A small audio frame classifier, trained from scratch.
Model: log mel input, arch conformer, norm rmsnorm, activation gelu, moe top_k, num experts 8, layers 8, width 160.
Data: trained on synthesized solo parts of chorales (CocoChorales), 56.0 epochs.
Rows from block 2, named by matrix and row number. Rows with one number belong to one neuron. Each number is 128 + 24 x the weight over its row's rms, rounded and kept within 0 to 255. All counts start at 0. After the name is the row's rms in percent of the matrix's.
# fc1: first MLP up (model.blocks.2.ff1.fc1.weight, 640x160), inputs 0-159
# fc2: first MLP down (model.blocks.2.ff1.fc2.weight, 160x640, transposed), outputs 0-159
fc1.449 101 [111 142 121 108 121 126 144 138 135 138 134 103 122 171  78  84  88 163  53 146 153 155 115 130 100 145 113 112 100 108 138  94 123 120 130 162 153 150 137 138 118 154 146 137 138 116 110 153 139 119 136 154 109 120  97  97 150 109 136 129 106 129 167 167  71 111 122 130 129 118 122  90  92  82 119 101 120  87 134 144 127 155 101 144 105 147 108 184 137 104 103 120 151 111 129 151 164  91 122 133 134 125  67 131 107 126 138 102 136 192 141 145 139 145 123  96 102 166 122 138 119  75 119  93 156 144 143 111 158 129 101 138 135 115 122 156 112 137 126 109 161 118 101 185 110 147 110 160 140 139 124 111 111 142 128 140 153 167 100 124]
fc1.450 108 [ 72 139 137 174 126  97 146 155 127 150 125 128 145 134 139 171 111 140 121 109  82 135 122 112 114 108  83 148  99 110 126 130 146 125 131 132 102 195 166 160 105 126 120 120 141 125 134 140 126 146 135  90 117 158 134 131 114 149 107 142  95 165  78 169 108 117 120 105 123 105 119 143 107 186 120 154 173 150 116 118 109 139 131 155 122 137 142 178 126 148 138 136 100 160 162 113 144 153 133 110 117 114 131 102 117 131 124 119 153 154 124 100 130 109 146 140 169 114  97 111 127 153 119 133 153 181 130 146 143 144 127 159 132 139 122 174 167 111 126 126 123 125 137 113 126 163 141 100 154 107  75 124  67  65  80 104  90 145 112 141]
fc1.451 106 [127  96 161 125 157 101 116 133 117 120  96 143 154 110 113 135 100  91  98 140 103 159 113 156  73 100 148 162 157 110 116 116 110  98 113 104 130 139 149 193 143 187 127 102 122 126 109 109 130 129 144 104 102 121 140 150 162 130 136 107 118 160  86 124 179 121 142 135  78 117 130  93 103 134 115 102 105 133 130  98 155 123 123 157 142 135 123 106 138 114 159 121 111 135 139  96  90 208 114 133 165 130 151 170 131 167 119 133 149 139 137 110 127  71 153 145  98 116 116 105 114 118 186 126 118 153 121 114 121 134 112 148 124 119 120 127 128  85 140 162 101 131 171 123 106 136 143 149 123 151 125 136 124 128  98  72 154 133 166 127]
fc1.452 108 [125 104 135 165 163 134 159 231 151 144 124 107 146 118 122 125 108 160 107 118 129 117 137 112 140 144 141  87 105 107 143 107 128 137 130 111 151 127 125 171 137  90  87  98 103 128 132  93 152 148 108 136 130 151 134 127 151 132 109 121 112 136  92 142 172 112  96 141 165 113 121 191 163 127 165 142 173 143 119 131 125 149 142  88 163 147 135 147 126 109 186 138 126 133 155 119 138 146 144 149 106  94 175 134 129 104 131 132  86 153 138 107 132 122 137 182 147  92 125 135 157 173 113 108 133 122  96 144 108 156 101 136 137 105 144 104 110 139 138 141 117  90 121 128 129 122 111  74 130 162  84 114 134 106 113 122 119 109 151 142]
fc1.453 094 [156 148 125  67 146 162 146 130 143 163 137 134 154 130 118 169  98 128 155 149 153 177 122 124 120 145  95  93  80 159 104 116 116 154 121 143 145 134 134  71 124 137 103 106 113 141  75 137 114 116 112 153 108 136 141 107 103 131  81 124 137  95 148 103 139 141 135 124 141 110 130 130  71 120 161 123 143  75  99 115 125 135 109 142 124  88 130 151  96 112 122 162 124 162 125 182 106 131 133 155 144 122 159 153 168 146 117 101  89 128 135 100 109 186 144 135 102 156 144 111 137 135 149 134 132  99 140 123 115 162 105  95 143 163 161 118  87 140 133 146 149 128  88 132  76 158 113 101 130 131 130 110 141 122 159 108 126 169 110 115]
fc1.454 108 [121 153 138 169  98 141 122 155 101 103 119 121 211 112 137 135 161 128 140 143 161  95 131  70 172 142 132  93 153 130  85  89  99 133 112  96  74 148 147 127 121 110 154  87 118 109 101 136 153 133 168 116 132 164 131  81 119 147 111 105 100 157 109 128 182 140 129  74 147 133 128 126 145 160 120 110 130 135 178  94 104 153 162 157 116 134 123 138 135 152 124 159  87 153 128 132 126 117 151 128 110  97 107 132 118 128 170 180 130 149  79 113 132 111 109 139 125  90 105 108 139 135 129 147 124  69 113 134 144 128 115 149 122 142 119  94 115  98 128 138  97 124 114 134 117 143 109 104 117 113 112 139 120 129 132 107 115 119 138 167]
fc1.455 095 [155 100 130 109 119 144 129 114 127 133  93 117 152 160 123 149 145 159 151 101 146 127 140 128 111 132 164 141 109 102 135 148  92 138 134 110 136 119 111 138 107 124 112 138 158 112  87 121 129 149 107 138 134 104 139  94  54 137 144 145 127 119 164 134 142 114 157 135  80 122 115  76 109 107 120 129 108 140 131  76 131 148 113 118 129 128 136 115 157  90 167  96 105 151 119 126 130 178 125 122 145 112 163 162 146 147 151 112 127 103 104  62 156 128  63 152 142 125 169 116 162 105 125 111 105 114 127  96 137 183 165 141 138 133 158 137 136  87  91 157 132 117 180 119 153 125 135 100 153 116 129 145 148 124 171 108 173 149  90 154]
fc1.456 108 [141 130  75 118 139 131 156 150 131 105 126 150 175 138 106 117 123 123 164 118 127 121 147 130 146 135 100 160 141 100 137 106 166 127 124 108 139 148  93 143 157 139 160 136 145 140 127 122 159 163 149 106 104 112 154 143 134 151 161 114 108 112 159 130 111 170 181 151 140  89  86 114 137 105 118 106  63 112 157  90 125 109 142 112 105 137 153 127  94 108 155 129 110 154 143 112 154 123 107 128 139 152 113 147 115 171 134 122 112 151 135 136 119 106 194 176 164 109 147 111 122 124 110 144 145 138 149  97 133 162 137 154 185 117 166 140 141 118 108 173 102 128 165 132  98 120 173  68 140 135 144 130  71 146 132 126 115 116 106 143]
fc1.457 078 [130 107 140 137 130 104  78 119  95  62 126  98 112  94 172 123 155 118 111 132 128 123 128  80  87 129 122 123 112 133 152 130 129 150 129 153 163 148 113 140 116  90 134 148 143 142 114 147 155 113 125 123 132 105 173 161 140 113 140 175 158 120 123 100 136 129 124 135 134 123 109 185 134 115 157 172 116 127 137 128 104 131 153 127 133 131 146  87  90 149 172 136  94 127 106 103 132 151 100 132 121 152 118  64 171 108 113 140 124  89 100 134 102 154 187 142  79 102  79 136 102 150 152  95 142 145 133  98 127  97 135 149 119 153 139 115  97 148 133 130 112  95 131 175 150 126 157 117 109 123  96 151  86 106 149 123 156 118 128 109]
fc1.458 111 [119 130 118  99 155 180  77 103 151 117 129 121 162 126  89 145 152 146 119 118 110  95 113 134 118  89 127 141 148 102 112 132 200 126 145 125 167 162 161 127 116 106 110  84 148 121 137 130 147 113 140 125 149  95  89 149 118 130 125 144 141 135 130 144  92 131 135 131  83 115  84 137 113 136  94 114 112 171 171 136 114 123 122 129  87 119 128 138 114 129 131 119 146 130 150 115 117 153  87 126  91 109 140 186  92 193 125 145 162 131  90 151 120 100 184 140 132 154 107 180 115 106 108 108 153 162 166 130 134 127  93 152 140 132 140 136 118  93 119 105 117 161 120  98 131 139 177 132 129 103 139 123 143 135 123 144 110 113  82 152]
fc1.459 102 [141 101 133 120 170 104 112 139 168 115 147  90 129 122 105 109 106 106 122 114  98  75  87 171 124 113 113 143 131 112 122 152 130 107 125 110  73 132 146 107 123 147 159 133  89  96 146 152 124 159 171 114 140 137 124 108  98 134 120 123 137 121 111 165 114 125  84 136  94 149 135  95 123 138 131 126 113 112 184 157 124 134 110 103 159 143 107 111 148 139 127  97  98 125 143 107  81 147 129 111 127 145 127 135 103 143 154 137 175 145  81 107 127 119 137 151 121 122 133 140 139 179 123 158 125 137 121 140 127  77 111 129 123 207 163 117 143 105 109 151 136  93  76  92 129 127 134 169  93  91 116 144 113 109  88 115  94 156 148 101]
fc1.460 097 [173 136 124 143 126 118 134 107 114 106 139 142 110  74 100 133 155 113 110 110 104  87 143 148 140  96 127 128  98 103 160 141 171 114 116 119 145  98 143 133 157 110 140 149 122 125 196 110 127 153 165 134 132 148 160 137 110 167 117 117 138 126 157 102 137 177 135 130  96 138 112 107 130 140  78 116 111 111 134 124 167 127 161 131 106 151 118 117  84 157 138 129  85 133 159 138 161  87 103 173 105 125 146 151  81 120 137 148 138 122 136 137 100 117 185 140 165 127 120 122 104  88 124 168 148 101 135 126  74 162  95 125 137 159 136 134  75 134 152 102  99 133 164 142 132 157 167 114  94 127 110 146 119 117  94 167 118 131 115 128]
fc1.461 108 [129 155 135  83  86 117 143 147 126 100 120 119 118 108 101  81 153 163 131 169 133  86  91  97 164 151 164 103 129 123 150 117 104 152 134 114  99  96 129 108 151 132 154 142 109 107 128 141 121 109 130 137 109 133 155 155 132  91 139 115 142 140 177 141 137 168 131 128 157 152 156 139 113  60 110 135 132  98 131 122 127 124 148 115 145 127 123 120 172 123 109 126 164 139  93 156 103 105 145 126 134 117  93 112 125  95 106 141 112 110 100 165 123 168 115 165 102 136 149 124 108 158 149 147 160 129 129 132 170 113  96 114 118 130 119 128  61  88 133  80 107 143 118 153 156 149 112  72 122 187 138 129 115 123 127 165 120 151 170 134]
fc1.462 102 [108 138 144 105 162 119 150 128 173 145 122 116 162 164 112 109 109 153  93 114 147 165 130 124 133 162 142 134 140 126  84 125 126 164 138 144 151 126 153 129 116 153 152 132 163 170 108 160 144 106 123 184 116  77 121 117 121 105 118 138 102 121 178 150 103 159 149 100 127 127 155 116  94 114 116 117 127 117 139 113 142 147  89 147  88 161 133 165 164 121 122 112 159 125 132 158 137  82 165 155  98 155 132 135 104 132 115  81 107 129 145 142  96 143 117 113 109 178 112  94 146 101 109 113 146 119 160 123 141 114 112 134 110 129 153 142  56 112 128 122 104 111  99 168  76 148 103 139 142 167 176 112 136 158 143 137 117 150 121 101]
fc1.463 111 [128 118 164 108 123 146  93 142 111 141 150  92 124 106 189 105 121 110 116 123 121 103  78  95  98  83 152 131 168 153 142 165 146 148 155 155 121 144 119 129 130 115 131 157 152 167 101 129 192 105 137 101 136 150 128 125 129 132 146 153  66 144 115 120 106 102 117 130 136 159 115 168 137 133 163 132 128 117 152 140 125 126 143 126 163 124 111  99 103 139 192  96 125  96 142  91 123 137 107 122 150 142 112 141  97 117 122 104 122 139 136 139 134 150 151  80 116 114 124 127 155 131 116 154  89 159 138 152  86 111 150 127  84 144 118 155 143 107 110 138 110 111 122 106 155  82 118 152 110  56 135 139 103 137 155 188 122 121 125 112]
fc1.464 110 [144 132 114 136 143 133 114 113 140 134 111 139 126 121 143 105 119 124 110 146 129 122 116 186 124 161 100 138 163 128 165  69 161 156 197 158  95  92  97 178 142 145 168 141 129 135 114 148 126 142 174 116 100  91 126  95 157  91 154 131 109 153 134 154 108 120 140 126 110 112 113 134 157 143 128 126 126 137 131 167 115 125 167 104 117 133 134 123 138 140 115 170 130 132 130  86  92 134  61 132 113 102 125 149 145 126  73 128  96 135  89  91 151 186 122 122 119 124 126 128 126  96 110 111 148 126 154 139 145 109 127 102 132 136 162 127  92  70 102 103 130 189 127 141 142 144 130 141 107 125 140 126 156 103 137 138 152 123 101 176]
fc1.465 096 [123 124 120 184 128 184  78 128 153 152 159 106 159 148  77 170 100 131 119  95 145 167 183 132 148 115 121 166  82 126 147 160 154 102 128 131 124 113 159 135 118 116 100 127 130 178 140 107 134 132 101 107 128 130 141 120  95 130 129  90 191 104 102 134 151 166 128 122 109  81 128 141 125 131  97 127  89 134 151 146 128 128 123 107  97  98 169  94 128 125 148 117 120 145 173 145 164 136 122 124  97 107 121 164 116 113 144 145 108 151 123 144 138 129 151 119 118  85 122 158 107 142 130  91 149 120 111 127 145  99 133 106 172 112 147 145 126 140 105 125 110 135 112 115 162 154 144  91 113 105 167 114 114 120 109 140 118  96  74 154]
fc1.466 112 [135 146  70 101 130 130 139 128 168 132 160 169 118 122 115 152 106  78 152  95  97 141 138 142 115 115 126 126 116 163 124  86 132 162 149 139 123 126 111 128 136 114  93 111 117 128 104 152 137 124 111 143 108  97 154 131  86 114  49 128 122  90 130 118 120 135  79  98 136 151 113 146 112 117 160 105  94 116 144 108  96 126 125 145  95  59 117 140 124 119 147 105 130  68 119 162 106 123 112 134 143 147 151 129 145 137 143 141 140 165 112  97 172 125  90 114 143 161 135 115 114 161 100 110 138 125 118 156 137 148 104  76 132 155 130 141 140 120 154 143 111 151 108 141 138 125 192 148 146 127 135 167 166 153 169 143 104 122 130 164]
fc1.467 107 [143 169 136 134  89 128 117 139 156 147 133  97 142 134  81 138 123 133 101 113 119 171 165 112 138 115 104 103  86  91 155 157 175 115 120 119 122 112 144 116 128  69 107 141 135 142 106 131 120 135 127 135 136 113 169 154 146  97 127  92 136 161  95 117 117 111 143 105 141  85 162 149  96 119  84 152 144 125 120 136 108 140 105 123  87 116 149 139 148 147 119 163  97 162 143 166 135 162 161 177 109  90 126 119  93 113 119 135 115  94 142 146  98 125 186  90 173  89 133 103 137 128 139 146 139 144 136 120 142 155 112 143 116  91 145 151 145 174 128 148 126 138 113 119 101 124 150 103 175 113 132 117 152  60 117 114 126 133 132  91]
fc1.468 097 [114 134 141 116  56 137  97 124 131  96 141 139 133 140 131 150 151 179 137 178 130 133 135 157 210 143 135 141 128 161 116 130  92  86 131 112 157 109 105 137  93 107 149  92 120  94  98 120 108 131 120 155 153 163 123  90 171 110 109  94 132 105 118 122 147 188 134 150 116 105 126 116 159 119  92 111 125 115 146  97 166 109 121 145 102 113 148 109 133 124 142 175 127  78 122 149 147 124 124 135 175 148 127 112 129 110 116 113 150 118 155 124 119 116 152 155 131 155 135 131 128 155 151 119 140 142 150 135 143  77 163 154 121 110 121 137 162 154 128  87 134 125 125 164  92  88 160 134 117 176 142 145 158  93 116 136 117 125 133 102]
fc1.469 107 [122 117  90 139 143 114 116 124 140 160 164 145 169 161 168 119 123 116 132 123 133 175 137 129 114 127  99 105 120  94 125 112 126 152 147 168  72 120 125 128 128 150 112 143  99 149  91 122 130 126  72 140 100  90 107 123 146 102 105 126 125 141 103 152  95 102 126 105 155  75 126 171 124 137 108 133 141 158  91 113 112 107 128 135  81 103 147 105 117 124 123 128 112  71 159 104 125 148 135 151 121 110 142 146  81 154 115 106  95  94 105 163 161 148 148 145 143 138 119 122 152 113 133 110 143 131 136 185 144 160 112 146 147 141 128 154 131 175 125 144 123 137 150  93  77 131  82 142 144  53 132 124 118 153 125 115 114 142 105 167]
fc1.470 080 [153 122 139 131 140 108 139 108 160 120 156 120 151 160 127 121 130 120 119 126 140 171 151 134 105 116 116 179 105 135  95 132 105 121 156 115 151  90 119 123 101 111 130 121 104 123  66 126 131 145 121 112 144 102 126 153 138 137 140 150 156 139 139 153 129 131 143 148 108 123 100  86 117 134 184 162 132 130 120 111 153 142 115 116 150 156 104 145 113  97 126 188 142 107 153 103 127 126  97 131 112 120 136 127 160 134 124  68 129 123 143 118  65 108 136 121 196 132 142 158 120  72 109 107 128 157  90 123 129 112 158 187 145 109  88 161 173 142  94 146 150 138 156  78 121 148  59 130 143 131 152 116 141 143 134 118 122 166 122 145]
fc2.449 116 [108 143 143 129 125 130 191 136 149 109 122 129 118 154 111  96 108 145 114 136 126 132 127 106 154 113 116 128 101 112 134  93 145 137 151 134 118 178 143 150 131 111 126 134 139 128 132 132 119 139 108 199 145 118  85  89  96 128 157 171 147 115 168 184 136 108 141 102 160 132 149 144 128 116 140  98 153 113  98 151 126 107 106 128 110 108 120 157 149  70 122 136 127 144 144 134 148 148 143  95 139 106  93 142  78 125 155 124 106 119 157 149  68 154 147 118 134 148 137 150 150 119 120 135 133 146 157 117  83  90  91 145 126 121 168 150  81 157 119 133 133 205 101 140  98 176 122 122 127 124 160 143 115 139 105 125 137 164  85 124]
fc2.450 106 [123 143  72  96 143  85 125 193 135 118 182 127 144 126 107 161 102  83 136 129 103 142 110 152 129 104 113 138 119 142 138 124 146 122 112 116 121 153 165 148  96 116 104 124 121 129 136 151 133 101 124 124 109 140 133 104 134 140 103  81 158 132  96 181 150  98 118 158 164 105 131 105 152 163 123 189 143 136 137 137 111 155 151 135 132  88 132 144 106  88 130 156  99 130 135  93 134 155 139 107 117 104 114  93 141 118 127 129 135 162 119 157 117 138 147 149 137 105 110 157  94 169 174 137 134 123 139 118 141 118 118 147 120  80 160 125 118 129 117 186 146 106 176 104 130 153 113 129 139 109  93  95  78 107 100 105  74 143 143 133]
fc2.451 099 [138  94 117  89 164  88 148 190 153  97 104 128 151  94 147 152 111 122 151  98 136 115 118 126 142 132 130 147 145 109 107 165 123 119 113  92  88 117  99 158 153 155 106 119 153 116 126 102 104  92 138 123 101 112 131 121 130 171 168 129 136 104 108 138 154  89 143 135 115 139  98 100 115 146 171 106 127 144 138  99 137 150 153 117 149 102 149 114 141 124 140 148 102 118  98 129 138 144  88 158 159 152 154 114 159 144 142  99 141 110 150 153 108 106 129 142 152 117 152 159  53 112 155 144  92 120 179  98 172 129 121 122 134 113 112 149 158  98 115 168 112 130 170  92 100 117 157 133 174 150  98 126 108 120 130 107 126 154 139  91]
fc2.452 116 [107 113  66 136 150 140 132 172 183 143 137  91 147 102 118 107 136 110 149 135  95 136  90 132 158 135 136 116  68 106 144 148 153 120 100 119 122 104 146 132 128  94 108 122 100 141 161 123 154 125 153 101 141 113 142 113 158  99 104  85 121 176 115 119 143 139 102 106 130  95 139 126 134 168 139 141 172 122 142 169 127 175 131 118 143 137  99 122 134 131 126 157 115  99 146  93 125 110 119 144  80 118 140 127 144 118 107 151 113  99 113 149 127 125 143 126 143 150 109 103 110 179 123  97 172  89 126  92 184 143 105 112 106  82 119 112 148 119 146 127 101  81 118 145 119 112 108  79 126 147 117 131 147 113  78 117 116 118 177 150]
fc2.453 099 [138 132  94 146 110 147 174 119 148 169 119 101 136 142 141 166 110 116 136 151 133 152 123  98 153 132 124 109  82 164 137 112 111 170 138 114 108 154 131 105 163 161  83  88 164 143  97 114 134 117 138 153 129 152 106 153 127 121 115 146 146 153 122 138 123 132 168 110 108 136 154 126 142 107  99 122 136  92  89  98 141 143 102 121 102  94 118 138 130 110 128 141 111 115 109 138 154 112 157 144 146 113 127 131 181  88 157  98  96  78 148 132 102 142 125 130 149 174 167 132 122 105 112 147 104  99 125 119 116 145 134  85 148 156 134 159 128 148 128 194 121 171 109 141  85 132 108 111 201 132 111 132 113 140 170 111  87 160 119 110]
fc2.454 114 [ 93 131 119 147 134 118 143 126 113 149 153  92 175 104 142 143 163 131 180 133 136 109 110 130 130 173 137 140 138 111 115 125 118 113 112  90  94 147 120 121 142 146 178 126  88 106  91 119 130 173 194 121 153 161 127 111 123 154  90 127  90 112 122 126 195 141 122 149 152 134 122  99 167 128 176  96 122 112 150 153 140 149 209 115 155 145 140 118 119 122 104 128  97 145 157  79 141 130 123 122  85 131 113 105 115 104 148 136 130 119 131 162 121 146  99 138 143 156 131 120  80 122 125 115 150 103 153 117 149 162 108 133 113 133 129 111 117 119 115 110 112  90  93 153 124 112 140 113 113 113 108 133 113 129  86 141 116 134 172 179]
fc2.455 092 [129  97 164 152 155 113 128 131  99 116 115 161 119  99 126 152 114 136 193 100 137 106 136 112 112 172 130 107 145 143 118 136  91 162 128 103 110 122  86 123 141 133 114 148 165 138  82 144 119  81 115 143 126 140 130 130 117 150 140 141  92 122 127 111 135 135 115 130 123 172 116  70 117 106 135 123 109 114 129  97 111 127 140 124 136 117 156  96 130 147 140 120 115 162  66 172 109 153 137 176 171 168 142 105 179 125 108 114 147 105 132 113 110 145 104 127 137 139 156 135  93  86 145 124  89 139 146 113 142 143 169 138 103 142  92 156 193 126 121 104 125 123 127 104 148 104 122 161 152 120 119 118 119 179 188  99 155 133 117 100]
fc2.456 120 [126 118 149  98 154 101 152 135 123 109  84 151 164 109 136 160 107 123 133 143 108 101 143 147 139  96 129 134 104 107 127 145 128 124 129 119 110 107  92 131 184 146 128 128 100 179 116 140 123 103 144 120  76 106 135 167 118 152 163 132 110  90 106 129 126 123 148 114 101 161  80 121 115 152 110 127  61 148 148 130 163 100  87 125  87 136 171 128 144 115 135 134  87 122 130 148 131 124  88 188 124 151 158 142 150 166 142  86 105  87 174 157  83 117 152 146 150 132 143 147  95 114 151 141 155 125 130 134 155 121 120 119 154 157 149 132 122 144  88 145 107 121 171 120 112 115 162 119 123 129 157  89 105 104 151 108 125 149  99 143]
fc2.457 073 [129 131 109  99 109  93 114  96 112 153 145 114 113 126 139 142 131 138 115 162 145 103 146 107 144 139 156 122 117 178  82 121 105 125 128 109 149 103 121  94 116 116 149 118  97 108 129 126 186 138 147  88 187 107 142 151 129 133  74 113 118 160 116 153 131 123 108  80 178 151 112 181  97  96 108 132  98 132 112  89  92 114 147 127 150 151 111 122 120 158 106 149 163 147 158 119 173 122 145 137 117 163 139 117 132 126 110 144 108 105 112 117 158 166 150  91 139 139 132  80 137 136 121 112 142 130 128 150 117 186 138 127  99 154  80 124 118  91 160 130 113  82 148 160 103 133 101 108 115 116 114 177 135 130 112  96 124 124 152 156]
fc2.458 105 [ 89 153 121  96 134 126 118 144 155 100 113 173 139 135 103 123 108  76 109 100 141 128 118 160 122 114  98 155 162 112 129 109 166 106 186 132 116 112 134 143 113 115 116 121  98 173 141 183 122 136 112 135  84 144 136 143 114  95 144 126 135 123 147 180 114  91 132 128 108 135 101 146 123 147  96 102 116 167 155 153 117 137  63 115  91 119 145 138 165  95 180 100 132  99 147 135 114 128 128 102 110 131 158 135 115 145 125 104 153 124 116 122 118 118 172 135 104  73 121 149 145 143 104 108 125 128 143 120 157 130 110 101 142 106 174 131 123 108  89 130  97 172 105  87  91 138 119 150 124  92 155 114 127  79 113 128 128 162  99 145]
fc2.459 094 [118 123 133 101 124 119 112 142 156 106 104 127 132 111 136 123 131  89 140 130  96 107 110 172  92 107 137 145 123 115 174 140 124  96 150 149 143  96 144 173 169 145 151 117 113 128 141 178  70 163 123 129 120 144 145  93 107 130 139 162 138 123 103 143 140 108 114 135 104 154  88  71 103 163 109  94 109 181 168 165 115 143 110 124 132 136 148 124 175 135 144 108 129 115 129 134 139 148 134 113 139 133 121 132 112 145 153 110 155 191 102 103 150  44 136 150  72 130 126 156 104 151 121 118 110 133 151 131 162  94 122 125 103 100 138 161 111  97  96 117 161 146 145  87 130 141 175 137 130 122 118 119 132 105 121 129 143 113 135 117]
fc2.460 101 [156 140 183 113 127 145  95 112 132 133 118 121  95 105 129 101  93 160 121 160 111  94 141 139 125 126 113 139 147  88  73 128 158  81  96 127 173 108 119 120 158 152 161 112  93 131 171 118 100 157 135 103 101 103 148 156 100 152 138 140 100 107 122 135 133 154 103 156 101 136 140 139  82 152  82  99 105 146 144 119 134 123 121 131 118 151 179  90 194 124  89 109 116 154 159 118 136 148 112 155 124  93 137 141 120 145 101 151 121 107 160 129 117  87 141 132 140 119 126  74  97  94 163 129 116 154 133 157 122 108 143 100 147 115 117  94  84 152 132 108 129 131 147 127 112 142 160 126  99 158 164  93 131 107 122 135 153 134 129 143]
fc2.461 110 [109  93 156 127 105 112 142 120  94 143 112 124 103  97 133  64 128 183 118 149 136  93 129  91 114 123 137  58 140 145 142 107 108 137 106 138 125 129 139 126 162 131 186 126 130 118  98 118 161 168 137 106 148 111 164 127 136 134 147 172 107 165 128 146 103 168  98 127 134 112 128 162  91 113 126 131 143  95 107 126 124 120 141 130 112 181  97 148 139 153  74 152 116 141 165 162 126 109 116 137 108 127 130 130 113 104 101 112 114  79 154 147 147 178  96 148 107 149 139  83 126 134 118 145 167 155 106 139 118 142 133 121 136 138 126 126  71 106 137 125  78 132 110 156 116 157 123  89 166 125 121 152 136 112 110 152 143 141 143 164]
fc2.462 114 [141 108 106 133 141 136 153 137 157 124 135 144 139 165  90 100 107 135 136 112 161 108 120  85 145 108 136 137 111 112 129 105 139 133 137 120 124 140 151 149 137 128 144 121 177 157  99 145 104 114 146 186 144 112  78 132 111 104 165 164 138 106 173 168 153 121 159 119 135 128 140 136 148 125 121 116 137 123 108 145 130 122  89 118 111 136 141 157 132 125 138 133 142 148 157 172 148 122 153 131 149  83 106 129 136 133 180  95 109  82 141 159  56 147 138 126 144 135 128 139 169 113 123 140 135 133 156  94  84 117 130 135 118 124 149 158 118 164 122 160 125 177 111 174  77 165  96 112 164 142 161 112  85 132 146  98 131 173  81 124]
fc2.463 107 [113 102 143  78 156 100 141 114  98  91 130 168 103 115 164  86 177 133 141 118 137 130 108 134  85  96 155 128 153 191 136 120 137 133 157 146 125 165 118 122 105 140 150 144 168 123 137 150 144  99 136  75 141 157 129 119 125 150 127 130 117 162 150 134  97 104 117 101 129 163  92 162  96 138 124 158  92 145 166 111 133 114 137 105 139 159 112 117 137 145 137 108 109 166 158 131 127 170 146 130 143 196 101  99 147 156 116  85 179 152 108 116 150 118 141 106 100  93 137 168 122 138 136 137 139 142 121 140 131 128 139 138 132 128 144 128 146  64 154 150 137 128 147  88 146 124 157 120 118  77 112 135 108 126 155 104 125 129 159 132]
fc2.464 121 [ 78 154 144 140 150 146 142 104 101 132 131 142 139 134 118 116 130 139 152  98 166 105 130 175  74 146 163 143 139 106 166  97 113 146 158 145 131 118 111 157 138 148 159 142  91 124 122 155 130 133 162 134 104 144 120 119 125 121 160 148 102 164 143 168 103  97  97 111 116 191 114 170 104 136 113 125  92 121 134 148 116 139 132 118 100 128 112 105 116 122 153 133 123 142 160 118  88 129  90 141 118 121 157 136 111 132  89 129  96 117 124 137 146 140 141 137  96  99 115 126 159  77 117 132 121 135 119 121  96  81 128 132  78 114 139 157  95  84  98 107 102 194 139 100 115 165 127 157 137  68 149 157 146 117 118 118 167 149 108 156]
fc2.465 093 [147 160  92 151 108 138 140 130 127 167 145 137 140 139  62 182 123  82  85 111 149 156 167 165  95 103 103 147 121  61 114 142 147 114  99 136 129 148 115  96  98 108 104 116 130 153 152 137 156 161 134 119 152 144 139 122  88 124  99 116 126 109 140 145 101 139 106 109 145  85 104  94 142 126 128 157 151 116 155 156 109 127 128  87 127 107 150 116 143 133 154 120 125 149 102 147 154 110 134 111 131 128 132 158 112 137 128 182 131 121  85 107 132  99 157 145 150  89 114 109 163 165 123 118 145 105 157 125 154 148 127  85 124 129 148 144 136 145  94 100 145 135 135 160 134 106 124  90 144  87 165 108 123 157 115 147  89  97 106 165]
fc2.466 116 [120 123  98 111  97 149 137 118 151 135 144 123 129 140 142 134 146  88 134 131 131 187 124 161 151 128 139 117 118 165 147 115 111 189 165 115 106 129 129 136 127 145 104 100 119 132 142 161 166 122 111 114 111 169 118 174 107 118 105 131 129 118 125 114 101 112 154  88 127 145 129 190 118 109 157 113 139 118 112 141 138 155  88 114 126  99 121 150  97 139 144 152 141  82  83 134 153 107 120 154 158 122 149 124 169  99 153 151 145 113  89  85 173 119 128 122 112 119 118 128 111 112  80 109 116  61 115 149 169 123 122  67 136 157 145 125 181 144 130 150 130 146  96 101  99 136 142 134 145  96 126 189 139 148 138 125 128 132  92 141]
fc2.467 117 [162 147 124 171  90 127 102 155 105 166 124 123 127 102  79 151  69 128  98 131 106 171 145 120 125 114  97 126  95 108 122 135 194  95 121 151 154 109 155  96 134  73 104 149 122 169 122  95 129 127 113 129 120  77 173 118  92 105 136 114 146 121 127 128 119 140 131 106 118  97 153 143 146 136 104 158 156 125  84  77 106 137 106 127  94  87 128 127 115 101 103 136 123  87 122 136 153 157 143 112  90  94 133 133 142 121 105 129 102 104 134 158  98 117 153 118 170 123 101  88 172 170 121 146 136 128 146 131 137 147 124 132 150 113 149 153 109 156 132 115 110 117 169 154 117 135 121  97 150 131 166 115 129 112 129 142  95 130  95 127]
fc2.468 089 [121 113 174 195 112 131 113 130 150 191 157 129 100 104 114 124 116 112 140 110 105 120 177 153 164 153 125 147 105 141 127 167 120  93 105  95 143  95 124  71 127 121 122 165 121 110 136 109 115 157  95 140 118 108 132 144 139 111 142 129 163 108 116 144 135 164 146  87 138 131 130 133 141 107 134 124 144 111  82  85 105 168 130 132 115 147 134 129 136 136  97 134 145 133  88 133 122 132 128 113 110 124 145 182 143  98 120 175 165 118 139  84 137 128 117 130 117 170 147 113 121 134 125 101  97 135 103 109 146 175 161 132  93 175  68 117 140 163 130  77 146 126 145 137 138 104 105 147  95 165 151 106 142 151  96 120 140 115 143 116]
fc2.469 106 [135 134  65 151 130 128 125 121 137 147 164 119 166 171 108 153 114  88 125 138 135 171 143 175 142 116 112 142 129 159 133 134 132 184 138 145 115 152 160 100 103 114 102 134 138 129 134 113 168  91 143 130 161 125 109 125 115  84 115 113 127 169 146 138 116  98 157 102 113 110 161 193 180 103 125 114 150 123 108  99  86 117 131 110 151 130 127 132 113 115 162 132 122 156 145 135 123 148 173 115 128 111 111 130 148 120 138 148 106 131 100 129 124 189 124 153 147  97 121 169 175 145 138  99 158 105 138 150  97  96 115 135 139 141 174 142 130 131 140 157 145 102 138 146 130 124  90 113 147  91 109 130  98 165 115 115  92 172  88 130]
fc2.470 076 [126 146 110 112 136 113 189 173 155 119 116 138 117 101  97 114 138 150 111 104 127 141  98 108 164 100 137 123 150 151 113 132 150 149 175 121 129 129 110 125 110 132 123 149 143 156 134 101 116 102 130 185 154 114  69 136 132 108 160 124 153 113 176 143 108 142 168 111 148 176 156 133 132 122 147 109 156 159  81 116 132 130 124 143 120 125 137 138 116 138 113  91 149 122 129 131  88 104 103 124 136  92 151 138 161 120 139 137 109 120 143 113  79 117 134 100 121 123 129 165 147 102 131 113 106 148  87  82 127 151 156 159  86 140 111 129 145 144 115 129 115 159  89 133 109 152 102 149 165 165 136  76 110 155 107  85 126 156 133  56]